python train.py --model="sound classifier" --dataset="synthesized solo parts of chorales (CocoChorales)" --time_shift_ms=50 --head_dim=48 --shared_expert=true --positions="learned" --register_tokens=4 --residual_init="none" --weight_decay=0.07
Rows from block 3 of a small sound classifier, named by matrix and row number. Rows with one number within an expert belong to one neuron, the router's apart. Each number is 50 + 15 x the weight over its row's rms, rounded and kept within 0 to 99. All counts start at 0.
After each expert's rows are labels from the 100 clips, of 14848, where the router gives the expert most weight on average: "top examples" is what is common among them; "band" is the frequency band that holds the peak. Only what is clearly more common there than usual is listed. The data: synthesized solo parts of chorales (CocoChorales).
# router: router (model.blocks.3.mlp.router.weight, 8x192), inputs 0-95
# up: expert up (model.blocks.3.mlp.up, 8x192x192), inputs 0-95
# down: expert down (model.blocks.3.mlp.down, 8x192x192, transposed), outputs 0-95

# expert 7
router.7:40 43 39 42 63 26 51 28 53 47 83 52 53 46 80 54 69 36 51 45 46 46 48 41 20 41 57 63 55 12 23 58 66 34 45 69 29 30 59 72 42 50 48 37 93 52 49 53 33 49 41 38 34 59 31 43 46 55 57 26 50 10 39 60 68 63 52 50 40 46 28 36 67 45 25 30 38 69 61 64 43 62 41 58 59 31 17 67 58 56 79 58 73 36 52 84
up.0:51 40 61 43 38 37 38 54 47 65 75 36 63 32 55 53 45 49 47 43 47 55 71 68 57 29 18 66 58 62 34 33 61 24 56 74 40 46 48 16 54 63 74 84 48 65 56 41 40 89 73 80 61 51 54 80 45 31 70 60 55 43 74 61 45 43 62 53 66 76 67 37 66 51 32 49 59 41 58 35 44 47 62 35 44 44 55 20 43 45 51 33 16 61 54 61
down.0:50 62 42 44 74 55 45 45 44 44 52 46 42 41 50 48 57 48 62 44 60 55 50 51 56 44 33 44 28 45 37 47 38 41 42 65 39 61 38 52 64 60 57 72 40 71 53 20 87 48 46 47 66 48 40 59 64 54 53 11 63 66 26 82 71 37 65 53 54 84 36 43 32 62 46 28 74 52 50 89 49 48 62 24 41 77 47 50 38 41 54 50 00 70 13 50
up.1:68 67 37 39 38 71 47 46 38 60 66 62 33 35 40 48 61 53 49 65 50 72 70 61 22 55 41 31 33 53 40 55 39 46 45 60 66 40 58 75 50 46 50 66 56 44 48 71 57 84 45 33 42 35 54 44 58 72 78 71 53 43 39 30 22 26 70 56 37 48 53 53 50 39 53 44 43 35 47 48 28 46 46 51 64 46 25 68 09 33 59 51 45 51 40 49
down.1:30 26 37 42 40 57 64 68 67 41 59 62 72 50 48 38 31 46 45 56 47 60 45 37 43 36 59 40 43 46 53 63 39 51 33 55 85 50 30 59 40 54 74 67 34 65 73 48 31 41 38 47 71 72 78 75 61 30 75 74 32 29 22 50 52 61 30 42 38 54 64 65 53 58 69 32 64 59 72 29 39 44 32 48 54 49 27 66 29 34 24 42 59 63 64 35
up.2:54 80 27 60 53 49 49 42 69 62 35 48 44 33 46 56 23 53 58 56 47 83 63 63 41 51 36 64 49 50 72 51 37 34 41 62 54 46 49 41 53 49 66 60 32 83 43 66 58 60 71 79 55 50 42 20 48 57 62 46 45 51 62 72 60 71 59 51 32 64 46 26 24 61 33 60 76 61 47 36 56 37 33 43 71 49 69 07 29 54 55 37 68 57 43 38
down.2:88 43 62 48 46 44 14 67 62 46 82 51 76 37 77 32 31 58 23 34 62 36 51 53 56 46 58 43 51 61 78 49 69 52 57 16 18 62 42 59 67 20 47 29 48 46 29 42 37 58 65 46 64 51 51 18 48 45 48 49 44 51 55 41 46 52 42 53 27 42 84 45 69 56 44 60 70 39 61 51 64 36 51 45 29 32 66 65 54 62 42 44 49 49 45 71
up.3:68 41 47 61 63 51 63 72 34 50 49 58 47 42 53 71 41 64 56 66 59 55 51 45 66 39 81 44 22 53 29 54 59 68 64 51 40 58 40 64 59 55 47 82 73 44 45 37 62 18 37 53 69 62 55 28 64 69 12 51 54 59 38 37 54 22 25 31 75 34 42 47 37 53 54 62 50 48 59 50 57 47 46 60 51 69 50 65 61 26 39 32 49 48 47 45
down.3:72 25 83 42 63 35 64 56 37 73 70 64 39 35 53 55 58 47 44 57 61 47 58 41 74 57 50 47 59 39 43 35 61 59 68 65 33 13 46 48 45 47 46 44 50 66 38 51 60 72 38 29 48 41 71 63 42 84 30 31 37 73 68 60 50 43 31 47 79 66 49 42 30 25 37 65 34 66 60 34 35 56 67 31 47 63 69 51 46 55 47 50 84 55 43 39
up.4:50 51 53 34 49 66 76 51 54 52 73 72 57 51 32 56 57 52 05 70 20 50 31 59 49 32 43 61 65 80 63 43 63 81 35 41 38 59 38 51 44 54 59 42 71 61 42 35 91 57 52 30 50 45 31 40 35 38 75 70 61 65 53 41 42 42 67 81 50 66 56 70 31 55 71 48 31 25 40 57 50 49 73 74 47 45 80 51 48 49 46 59 51 33 32 24
down.4:52 48 60 30 79 78 51 57 41 50 47 30 71 55 32 40 63 58 38 57 40 73 37 50 59 51 38 34 50 54 47 51 57 43 68 40 25 53 74 65 24 43 72 40 64 65 37 43 65 74 27 32 41 58 54 55 49 53 61 21 64 57 44 33 57 23 49 51 37 47 41 40 67 57 28 62 44 52 35 60 62 25 53 65 32 64 80 57 49 61 68 47 32 58 15 69
top examples: bassoon; note A#3; note C#4; note C4
band: 250 to 500 Hz

# expert 4
router.4:39 57 45 65 51 40 51 42 72 43 80 40 65 39 61 49 61 30 47 44 42 51 58 41 47 33 53 47 53 54 51 45 50 49 58 62 48 50 31 55 42 53 46 32 56 59 76 36 55 61 61 70 57 40 31 61 11 54 54 80 57 37 38 43 46 80 44 58 37 55 52 60 29 35 70 43 51 73 62 49 59 33 53 74 53 63 73 50 51 68 81 41 48 29 70 43
up.0:75 49 47 59 64 43 58 26 50 41 59 44 42 37 45 42 77 52 49 53 47 72 40 55 51 55 24 52 66 51 59 49 53 57 42 80 32 41 64 53 49 65 57 39 77 65 38 34 70 54 51 53 53 36 25 28 39 33 63 52 67 66 48 52 47 40 84 43 58 47 69 45 56 43 45 46 38 56 40 62 60 51 67 67 49 80 78 72 47 41 41 53 30 43 39 33
down.0:56 31 58 65 65 46 34 50 29 57 47 58 50 60 55 44 59 53 16 57 44 30 38 36 50 54 52 28 41 40 45 36 66 56 64 56 53 61 58 46 40 57 43 65 42 67 34 53 61 40 39 47 34 26 75 59 68 44 62 58 51 39 37 69 52 63 22 77 53 91 71 60 20 14 86 46 32 55 42 52 70 51 42 79 61 38 49 25 50 53 48 78 70 61 34 62
up.1:65 39 73 67 58 33 38 82 58 40 40 58 49 34 73 55 30 65 57 53 75 47 57 48 88 45 54 43 34 46 03 47 41 69 48 38 56 59 28 35 69 41 51 40 56 67 66 59 53 66 65 49 71 68 61 38 51 83 34 59 51 85 38 16 67 51 25 46 40 64 63 39 48 74 55 57 68 61 75 38 48 53 52 57 46 29 22 22 47 50 51 52 43 65 41 57
down.1:34 69 67 74 54 61 44 54 60 42 45 38 64 58 55 38 49 72 48 35 63 49 22 47 34 41 38 50 52 39 52 61 64 24 55 46 40 85 40 64 60 63 19 42 35 30 59 54 26 50 59 64 13 55 70 85 65 56 41 63 25 40 56 37 45 37 65 63 41 31 59 51 62 47 68 63 48 39 35 26 31 54 58 38 36 66 49 49 32 40 63 77 45 77 40 54
up.2:24 40 41 63 62 52 71 49 71 42 52 53 62 41 42 47 34 53 45 85 33 59 76 33 59 74 59 46 53 54 76 60 45 41 50 47 46 56 59 26 54 18 35 40 38 76 48 34 64 45 48 54 61 41 36 55 49 44 53 42 26 58 70 62 32 68 69 33 57 57 33 53 38 58 43 63 64 57 56 39 40 41 36 60 66 08 77 32 39 53 59 47 49 46 50 69
down.2:55 35 30 50 56 52 31 55 54 34 41 39 82 48 42 71 29 41 55 70 49 58 23 42 26 56 39 49 54 55 37 62 55 27 49 58 66 45 68 29 48 45 39 42 65 51 40 48 55 42 64 48 55 64 23 39 66 42 33 29 63 56 28 46 69 31 55 60 36 63 26 27 41 42 50 58 57 52 35 52 74 35 61 36 14 68 68 33 61 69 29 36 29 55 40 80
up.3:66 38 47 24 27 71 38 77 67 29 29 68 60 44 46 56 61 46 62 38 74 59 56 44 41 33 54 51 30 65 59 65 25 64 53 51 59 55 36 35 53 55 63 47 62 41 61 49 29 49 85 69 77 47 20 14 42 43 06 66 72 43 62 35 53 42 41 54 37 43 60 19 39 72 37 61 54 51 62 55 64 78 78 46 32 37 59 39 76 49 61 37 30 51 30 60
down.3:55 36 95 59 69 55 37 62 68 60 44 44 40 41 33 58 40 58 29 77 47 48 44 56 64 44 64 41 76 65 62 41 67 70 75 32 30 34 27 71 39 61 39 28 56 58 26 32 30 59 42 52 30 51 49 55 62 44 50 55 44 43 37 59 44 71 47 65 48 39 70 55 50 43 53 41 60 53 43 36 56 50 53 55 30 52 51 46 51 76 27 63 88 36 48 60
up.4:51 41 68 67 47 24 31 73 62 41 56 47 56 39 88 42 41 48 46 39 63 43 54 38 72 31 50 35 37 19 15 45 56 57 52 52 51 55 36 36 49 47 54 42 60 67 65 59 74 48 48 42 73 52 37 43 45 82 53 55 33 64 17 43 57 73 38 63 17 65 69 48 32 48 60 55 64 52 78 51 54 47 38 63 65 37 14 32 54 63 68 65 49 51 34 78
down.4:57 76 60 70 60 53 54 48 68 43 38 33 80 49 71 43 42 58 54 41 69 39 30 43 42 35 50 40 62 18 54 59 55 14 58 59 41 59 35 56 62 63 33 53 23 17 51 59 38 53 57 61 14 59 60 89 44 31 45 56 39 62 60 53 54 36 67 55 20 33 65 71 55 25 51 58 55 48 21 37 18 53 55 39 41 66 65 41 59 39 65 83 45 72 46 40
top examples: violin; note F#4; saxophone
band: 250 to 500 Hz

# expert 6
router.6:44 42 49 64 67 57 37 34 46 54 38 25 50 44 23 42 91 39 45 54 18 36 58 39 43 53 67 45 34 41 42 71 54 59 69 50 65 47 59 51 74 40 32 48 52 48 36 77 50 45 44 60 49 57 71 66 37 63 59 40 19 80 35 78 53 70 47 32 16 39 57 66 61 61 43 35 33 33 47 49 54 43 59 31 21 59 27 52 56 48 69 65 68 78 71 62
up.0:36 62 58 50 43 51 41 37 21 70 66 50 50 43 48 35 51 64 51 36 37 66 41 74 40 47 25 66 77 51 29 76 83 38 54 62 30 64 47 43 80 49 31 63 43 50 32 53 57 51 66 77 34 53 67 47 57 57 60 50 57 67 61 22 40 49 62 38 47 50 70 36 53 58 29 73 45 27 36 43 63 41 79 43 22 42 91 26 43 48 22 24 66 18 40 80
down.0:20 26 27 32 28 30 34 53 47 57 53 43 52 48 50 36 51 52 51 14 72 34 50 85 67 55 17 35 29 59 33 67 45 37 49 78 54 43 34 41 50 34 42 66 61 19 54 27 55 56 62 40 54 29 68 67 57 42 06 38 52 35 52 48 55 44 43 41 58 61 38 39 54 76 68 68 47 62 66 50 65 45 40 64 44 51 82 41 43 82 46 31 49 27 54 72
up.1:60 39 36 62 50 51 48 54 62 33 57 67 36 44 49 43 55 64 68 22 47 69 40 67 60 67 64 40 41 50 43 76 57 46 53 70 52 45 50 58 29 53 49 57 75 35 56 51 61 49 47 48 66 39 41 13 69 49 50 67 57 71 46 58 46 55 56 48 42 61 23 50 46 63 45 61 51 19 44 56 62 60 20 71 73 21 43 47 32 36 46 32 71 33 26 48
down.1:25 47 27 83 40 48 66 51 46 48 48 54 35 58 75 62 73 54 54 73 31 48 60 54 11 33 74 40 42 55 46 53 29 62 52 04 59 69 20 46 51 56 59 61 35 44 70 64 57 44 61 80 26 49 62 40 55 49 46 35 34 30 67 61 34 47 58 32 87 36 48 34 35 44 66 61 31 43 47 41 61 64 55 42 69 41 33 30 50 28 52 64 34 72 78 64
up.2:56 68 58 49 49 48 58 80 11 80 55 31 38 56 44 50 49 66 49 49 41 49 48 71 14 58 39 80 60 87 57 31 69 35 59 42 45 35 39 30 52 46 60 56 61 56 61 51 57 83 56 50 50 75 69 52 64 44 58 59 46 71 71 50 45 57 36 63 57 52 74 69 35 59 34 36 52 27 30 31 54 70 41 48 54 38 48 48 57 38 60 58 41 45 46 34
down.2:63 34 54 23 60 53 54 36 46 67 56 54 44 20 68 49 45 33 52 63 62 29 32 41 74 54 31 49 38 62 43 46 46 49 65 74 41 18 49 53 28 39 46 57 40 57 57 40 69 64 31 26 53 24 29 33 41 57 24 34 49 75 52 52 60 78 67 36 53 61 22 26 56 69 46 50 56 57 53 63 38 59 43 38 50 38 44 76 24 42 73 61 47 57 76 53
up.3:56 48 36 62 40 74 60 47 46 77 30 62 35 42 40 44 74 41 52 34 72 47 68 55 67 27 44 47 35 68 39 63 56 62 24 01 46 66 55 91 25 55 55 40 62 49 57 37 40 30 66 56 37 44 63 34 40 54 65 61 40 51 71 48 66 38 59 57 42 65 38 41 70 66 57 45 57 38 30 54 28 41 44 65 54 34 45 42 49 61 74 38 54 59 36 43
down.3:47 69 43 67 44 50 44 62 62 60 64 30 64 42 32 36 49 45 34 38 39 57 40 44 61 51 25 60 78 62 37 61 45 31 58 58 38 28 50 42 43 51 43 43 45 20 30 29 57 48 48 51 46 53 63 62 68 30 56 70 60 65 57 55 75 63 47 58 48 89 55 47 58 61 50 61 54 38 39 62 27 60 68 48 17 49 35 63 46 50 40 65 45 48 45 65
up.4:79 52 21 37 31 67 58 57 75 30 83 66 33 33 26 51 52 24 81 44 53 61 48 47 56 61 55 45 24 81 72 75 43 58 48 21 42 40 53 60 45 42 39 55 73 37 71 52 54 35 48 70 66 37 34 31 42 64 29 57 58 57 45 60 50 44 51 53 42 57 32 42 32 64 56 55 53 14 23 48 60 65 41 30 62 26 46 60 35 62 55 54 40 65 34 43
down.4:46 51 36 45 34 44 56 36 65 49 34 60 45 63 72 56 55 52 46 44 34 34 47 49 34 26 37 68 38 60 39 40 22 52 51 39 78 47 31 44 61 45 28 57 29 29 63 79 52 38 48 68 24 47 53 49 53 77 24 64 60 46 78 49 36 43 59 37 73 66 30 21 78 76 85 69 32 58 62 61 57 79 59 57 59 52 34 39 49 25 65 63 36 55 71 46
top examples: horn; note A#4; note A4
band: 2000 to 4000 Hz

# expert 2
router.2:40 47 66 25 58 56 38 27 68 45 55 40 40 56 43 80 14 47 39 45 55 45 47 47 49 40 42 59 51 65 73 50 60 39 65 37 61 36 56 64 37 61 36 51 26 57 38 38 57 44 45 29 62 39 44 80 60 44 70 32 82 32 46 30 43 81 67 66 43 73 49 37 39 49 52 66 76 43 39 34 75 26 43 66 29 45 52 60 22 42 34 50 66 50 49 49
up.0:52 49 34 86 44 46 89 45 64 35 47 44 52 47 50 25 63 47 45 42 34 40 62 53 64 63 51 55 43 53 45 43 72 76 28 23 34 80 45 62 65 45 36 12 43 17 57 52 63 26 69 47 31 46 67 59 65 58 63 59 26 46 39 48 36 59 30 46 38 43 40 45 51 38 66 33 54 48 52 61 58 21 47 23 30 60 18 60 36 31 58 85 26 38 52 37
down.0:58 83 21 75 47 30 80 45 43 39 24 49 46 49 52 24 62 45 67 57 45 35 21 62 46 39 37 36 52 49 42 52 29 51 57 46 68 58 35 43 81 31 81 40 45 42 37 35 37 52 86 56 64 69 59 55 41 60 29 51 36 49 52 41 49 36 66 19 65 38 31 33 69 84 57 38 40 37 68 46 43 33 45 23 28 70 69 37 62 55 72 51 43 65 67 66
up.1:50 63 46 70 68 75 73 40 21 78 25 42 14 36 50 46 55 53 45 72 43 51 57 42 55 65 56 48 47 39 36 30 78 73 62 56 49 61 33 26 66 53 28 48 25 50 28 68 49 49 57 51 32 60 59 80 56 57 45 65 36 54 45 50 44 51 47 33 57 44 57 44 54 38 65 47 44 15 66 68 56 59 65 18 21 54 35 59 34 53 50 64 51 47 79 55
down.1:56 75 61 36 48 62 70 56 58 51 51 75 61 62 23 30 54 48 68 46 31 38 44 63 58 38 34 39 28 62 33 41 53 59 50 46 48 41 52 40 67 52 71 44 43 39 35 54 26 81 43 37 54 53 58 55 47 67 42 43 40 40 70 34 38 49 59 34 51 11 58 49 27 54 52 38 24 32 81 22 54 46 65 32 42 48 52 56 68 69 81 55 50 40 54 35
up.2:44 31 60 60 34 53 63 46 63 22 75 34 57 56 58 37 53 37 35 32 31 44 44 32 32 30 52 54 57 46 50 61 68 50 37 38 64 61 57 64 59 56 65 64 40 62 50 00 54 47 33 70 66 65 64 32 56 46 73 45 50 55 39 49 61 64 42 59 57 45 37 37 62 75 39 08 61 70 74 57 73 25 45 40 46 72 08 64 16 45 58 64 44 75 56 63
down.2:44 53 21 61 43 48 85 56 47 52 28 39 46 51 74 53 45 41 41 36 33 59 39 62 33 28 38 54 24 56 31 66 46 31 34 31 56 49 46 54 62 33 53 46 18 52 79 42 53 33 73 75 26 48 59 34 57 53 48 80 62 39 82 45 49 46 35 30 55 69 24 57 80 68 60 44 67 45 40 54 50 53 68 58 62 62 51 20 57 35 57 42 39 63 51 61
up.3:55 27 56 54 44 54 51 80 57 55 47 49 74 45 63 60 47 49 62 34 65 81 52 37 51 70 72 54 39 44 50 55 50 35 50 57 43 55 56 51 57 30 47 18 55 37 77 43 35 58 88 53 65 68 49 30 54 56 51 45 48 47 71 69 47 38 54 21 44 67 47 30 51 47 58 59 57 35 61 53 61 50 69 58 84 22 48 37 52 74 78 37 42 81 53 33
down.3:59 34 48 80 32 38 59 51 24 50 43 36 59 46 51 73 11 69 36 35 57 33 54 63 54 36 45 69 55 43 65 60 40 27 61 65 56 23 59 32 50 55 59 51 67 60 49 53 49 32 65 69 46 48 40 65 52 31 61 77 65 74 68 58 75 35 49 56 51 40 61 49 39 32 63 61 64 40 37 60 62 38 29 64 46 38 71 27 43 43 34 26 50 41 41 32
up.4:45 47 61 50 86 43 62 43 53 34 62 67 55 22 45 27 30 55 54 68 63 58 53 65 35 64 06 44 40 73 65 30 34 35 40 62 55 39 24 60 57 63 60 55 32 65 20 37 62 60 20 55 63 39 72 42 54 51 47 63 53 54 55 49 08 56 88 34 65 44 45 59 35 57 64 47 64 56 40 28 48 61 24 31 70 43 57 66 60 27 65 37 57 25 48 45
down.4:67 69 65 36 74 33 47 47 42 57 63 65 19 48 24 38 50 74 68 64 49 63 61 72 51 40 43 51 48 54 31 40 53 42 54 71 41 46 41 56 63 77 66 52 52 57 46 57 60 56 39 28 69 36 43 40 73 74 49 51 48 64 46 29 31 53 50 67 60 60 58 69 52 13 59 23 00 43 37 35 47 86 61 45 61 74 36 52 72 26 28 57 48 42 48 23
top examples: viola; note D4; note E4; note F#4
band: 2000 to 4000 Hz

# expert 1
router.1:45 53 70 44 30 21 64 59 34 39 52 30 45 45 56 52 45 41 49 50 38 59 66 34 47 58 71 46 43 39 69 44 28 52 42 52 48 38 58 28 40 10 77 49 60 56 70 54 42 41 76 59 54 56 36 73 57 30 67 53 49 56 33 56 22 38 39 64 44 40 55 46 86 25 42 45 46 48 42 40 71 38 40 69 47 76 25 53 30 54 26 66 33 50 41 53
up.0:24 56 61 42 50 53 76 59 12 22 69 52 48 62 64 34 39 49 56 66 39 53 26 61 45 49 55 60 62 64 29 39 63 53 48 39 61 51 42 60 47 58 54 59 54 79 62 37 64 42 37 49 82 59 61 60 78 45 49 48 48 24 40 41 51 37 43 37 51 38 27 32 55 67 20 37 68 55 59 60 66 48 36 62 55 69 34 61 50 28 48 65 34 39 30 20
down.0:58 55 44 30 53 35 56 35 65 36 68 33 46 35 53 69 42 61 56 43 57 30 52 44 44 34 49 20 42 40 63 42 42 42 47 89 39 35 50 53 24 46 34 57 47 19 61 35 45 31 67 17 67 54 40 63 48 63 53 69 43 54 51 56 37 38 66 34 44 52 53 52 45 25 60 44 28 55 40 51 50 50 51 51 44 47 34 58 75 48 62 53 56 58 59 73
up.1:73 52 57 39 56 70 42 44 80 62 47 65 66 57 48 54 60 60 56 39 61 29 49 74 59 51 21 76 71 48 52 37 57 69 46 48 48 81 37 60 54 74 46 63 54 71 40 53 74 55 26 38 52 35 35 56 51 48 46 52 77 36 70 49 51 61 55 60 57 62 35 61 13 56 56 55 31 31 05 49 26 71 55 63 23 32 56 48 46 38 43 35 46 51 27 52
down.1:25 50 41 68 39 31 32 68 45 40 45 27 64 59 57 58 43 29 58 53 25 37 39 61 50 32 52 75 43 50 48 70 50 41 43 47 67 70 19 49 72 39 52 66 10 37 25 56 59 57 75 61 40 25 61 61 29 35 53 61 34 45 34 62 51 57 77 58 41 67 58 46 56 65 64 56 25 51 49 64 36 57 65 60 28 43 39 49 34 36 30 35 40 59 52 85
up.2:73 57 40 32 39 62 34 41 48 71 53 56 67 39 95 36 33 26 48 57 56 38 60 57 64 32 57 81 66 52 55 46 43 60 21 30 35 76 47 48 66 36 49 54 48 53 74 55 64 44 56 24 55 75 56 52 37 40 64 53 50 54 54 32 48 70 48 53 37 57 50 54 53 59 50 64 58 47 52 53 47 43 48 61 46 17 44 58 56 36 43 40 31 53 32 43
down.2:65 32 41 23 43 65 57 59 49 36 43 60 73 56 28 42 51 34 40 32 44 47 53 47 41 48 43 57 47 59 32 66 58 43 44 46 74 39 42 67 46 56 57 58 42 32 43 39 48 55 45 32 28 61 98 48 35 49 47 54 72 40 24 48 68 47 51 26 36 50 64 15 53 60 72 45 27 36 51 42 56 44 53 53 07 54 47 81 38 59 24 26 66 50 41 68
up.3:55 50 50 26 76 40 34 45 47 61 39 39 48 50 40 44 49 55 48 54 61 87 44 52 53 40 45 55 46 35 38 38 51 38 53 73 49 55 55 58 78 34 62 53 54 84 51 43 22 72 42 68 81 75 38 47 69 52 44 39 72 36 49 48 82 47 82 32 36 66 53 37 37 64 51 66 77 55 55 45 67 28 70 39 68 66 64 19 41 49 68 38 30 59 60 67
down.3:78 71 52 67 53 41 37 59 43 34 45 22 63 73 71 39 57 42 59 39 57 24 17 45 61 41 40 49 29 11 69 30 21 87 65 76 64 41 51 43 73 68 87 31 54 53 62 67 38 31 55 63 89 53 56 36 45 55 60 74 44 51 37 40 37 74 72 59 38 41 48 56 51 45 37 44 51 39 60 42 79 40 46 50 56 66 61 41 60 38 59 60 34 67 85 54
up.4:31 58 50 67 58 45 42 66 54 49 67 36 42 21 59 36 48 57 57 47 67 41 53 48 64 81 60 45 48 31 60 58 39 35 63 60 39 70 40 27 74 46 44 43 40 30 59 39 55 41 46 74 78 46 66 64 52 43 46 27 18 56 49 43 35 62 42 37 45 56 67 42 52 52 61 55 58 77 78 58 31 66 64 36 36 40 48 26 39 51 37 50 31 67 38 47
down.4:54 61 65 69 78 48 58 67 14 59 68 31 42 29 53 37 55 42 45 42 57 45 43 39 68 56 44 42 36 42 30 45 76 57 62 35 25 38 56 52 47 41 56 34 45 75 53 37 59 36 24 49 73 33 54 49 64 55 54 56 55 62 37 50 55 64 48 89 22 31 53 47 47 20 41 32 75 48 42 73 53 33 80 22 31 58 57 74 35 69 36 53 50 27 13 29
top examples: saxophone; note G#4; note A#4
band: 1000 to 2000 Hz

# expert 3
router.3:64 40 62 60 53 46 51 43 35 43 23 62 52 55 49 57 41 72 41 48 73 24 47 73 56 35 35 71 44 58 53 31 53 52 56 40 38 43 48 61 34 58 62 29 38 66 27 61 42 53 33 35 32 51 63 62 47 70 51 65 56 85 71 34 70 45 48 42 66 47 47 54 77 44 62 43 52 58 43 30 25 28 42 31 57 32 42 41 39 54 48 50 44 31 41 30
up.0:40 57 48 55 63 33 73 62 54 34 58 69 55 40 28 50 56 55 54 49 65 74 64 89 78 65 32 47 59 67 52 48 49 31 42 44 40 54 65 82 44 51 54 26 54 55 61 36 21 45 43 34 59 55 39 00 40 52 52 58 58 49 58 55 56 40 58 38 38 43 55 32 38 71 28 42 71 48 40 40 50 39 51 41 73 25 63 64 50 36 83 23 38 51 18 38
down.0:57 33 59 59 66 39 45 50 59 81 41 49 78 72 29 31 47 72 42 25 43 46 34 61 57 36 66 39 57 57 63 20 39 70 43 47 31 52 58 57 06 66 51 32 72 52 54 75 35 39 47 23 21 62 65 38 58 54 58 69 46 46 47 58 65 59 50 48 51 61 52 44 35 46 54 49 30 74 40 39 46 27 42 46 60 72 57 47 56 36 54 64 44 59 36 49
up.1:37 66 33 41 51 28 85 43 28 26 36 04 56 42 99 55 46 42 80 76 42 47 58 37 66 67 65 39 52 13 46 50 21 62 36 73 68 48 50 65 54 51 69 55 64 25 81 44 99 36 63 47 55 64 59 68 64 60 37 34 56 41 71 45 47 50 28 31 39 54 34 48 74 24 49 53 33 66 61 55 38 60 60 66 62 36 42 53 63 55 55 47 50 72 45 49
down.1:29 85 50 30 52 49 54 66 38 39 66 23 45 50 57 51 73 48 32 79 37 59 80 41 43 60 67 28 64 33 19 62 76 37 72 57 53 38 25 46 58 66 45 72 36 37 50 44 65 53 36 41 60 62 64 85 69 58 49 41 56 40 21 50 41 46 41 41 58 57 52 47 72 33 60 51 41 62 48 56 44 52 60 59 34 28 67 39 70 80 40 42 29 28 59 52
up.2:56 45 46 19 35 77 44 60 46 24 87 56 35 32 39 48 69 54 71 61 21 62 53 59 23 45 41 65 51 46 55 77 55 44 58 65 44 38 58 45 51 21 78 73 72 59 32 48 45 66 36 51 82 64 40 31 57 53 69 47 51 69 43 33 54 38 39 43 62 49 65 70 62 49 45 55 37 39 83 25 75 50 61 80 45 56 41 34 37 42 53 59 20 58 33 42
down.2:34 43 39 74 54 48 59 68 61 48 41 29 55 16 57 55 30 43 63 54 60 39 67 47 69 43 54 58 48 51 51 70 39 28 44 62 45 37 49 35 43 63 61 65 28 66 43 18 57 56 42 65 71 45 42 36 69 08 74 76 40 84 34 49 72 54 56 37 44 67 44 40 62 54 29 35 84 27 47 67 65 48 38 39 33 49 36 65 50 58 23 49 37 66 33 36
up.3:36 74 66 69 61 61 38 41 68 48 63 36 39 47 35 28 63 46 54 52 51 68 35 70 73 46 65 71 37 47 30 50 80 62 43 32 50 66 40 36 94 35 23 51 44 46 35 53 68 51 66 60 58 69 29 57 52 40 43 25 45 28 53 65 29 67 68 32 58 58 54 40 42 79 53 60 51 55 54 71 49 49 67 50 21 63 69 28 76 56 32 43 59 26 68 68
down.3:27 53 38 14 50 69 41 50 83 55 49 72 48 50 21 52 48 46 91 44 51 66 39 52 70 55 32 61 20 55 41 85 54 46 37 32 61 29 48 64 40 60 34 79 43 31 54 61 39 63 51 44 23 56 56 39 39 51 53 40 49 19 43 79 68 46 66 39 81 58 36 46 39 45 57 60 12 62 55 45 44 61 73 60 49 44 51 39 64 56 50 46 20 29 71 53
up.4:56 41 62 66 74 33 48 68 47 29 50 78 49 46 46 29 35 35 48 33 67 45 62 74 76 70 32 47 40 58 62 46 55 55 43 55 52 58 25 66 71 62 47 29 64 50 55 41 38 44 29 41 73 74 63 36 32 55 50 49 57 50 60 57 56 52 86 41 49 47 52 45 29 96 51 08 74 47 56 61 55 34 28 38 62 36 39 77 49 30 77 49 61 48 16 46
down.4:46 39 48 65 47 30 05 45 42 67 55 45 78 89 39 54 41 64 32 50 54 39 45 57 39 58 13 48 60 68 36 07 43 69 47 53 38 53 72 17 51 74 52 29 55 59 33 64 50 58 62 42 55 24 70 40 35 81 51 64 49 44 59 47 38 58 53 59 59 64 44 47 27 62 79 58 39 59 67 41 73 46 56 31 62 72 45 26 55 50 51 53 59 41 41 49
top examples: flute; note F5; note D#5; note F#5
band: 2000 to 4000 Hz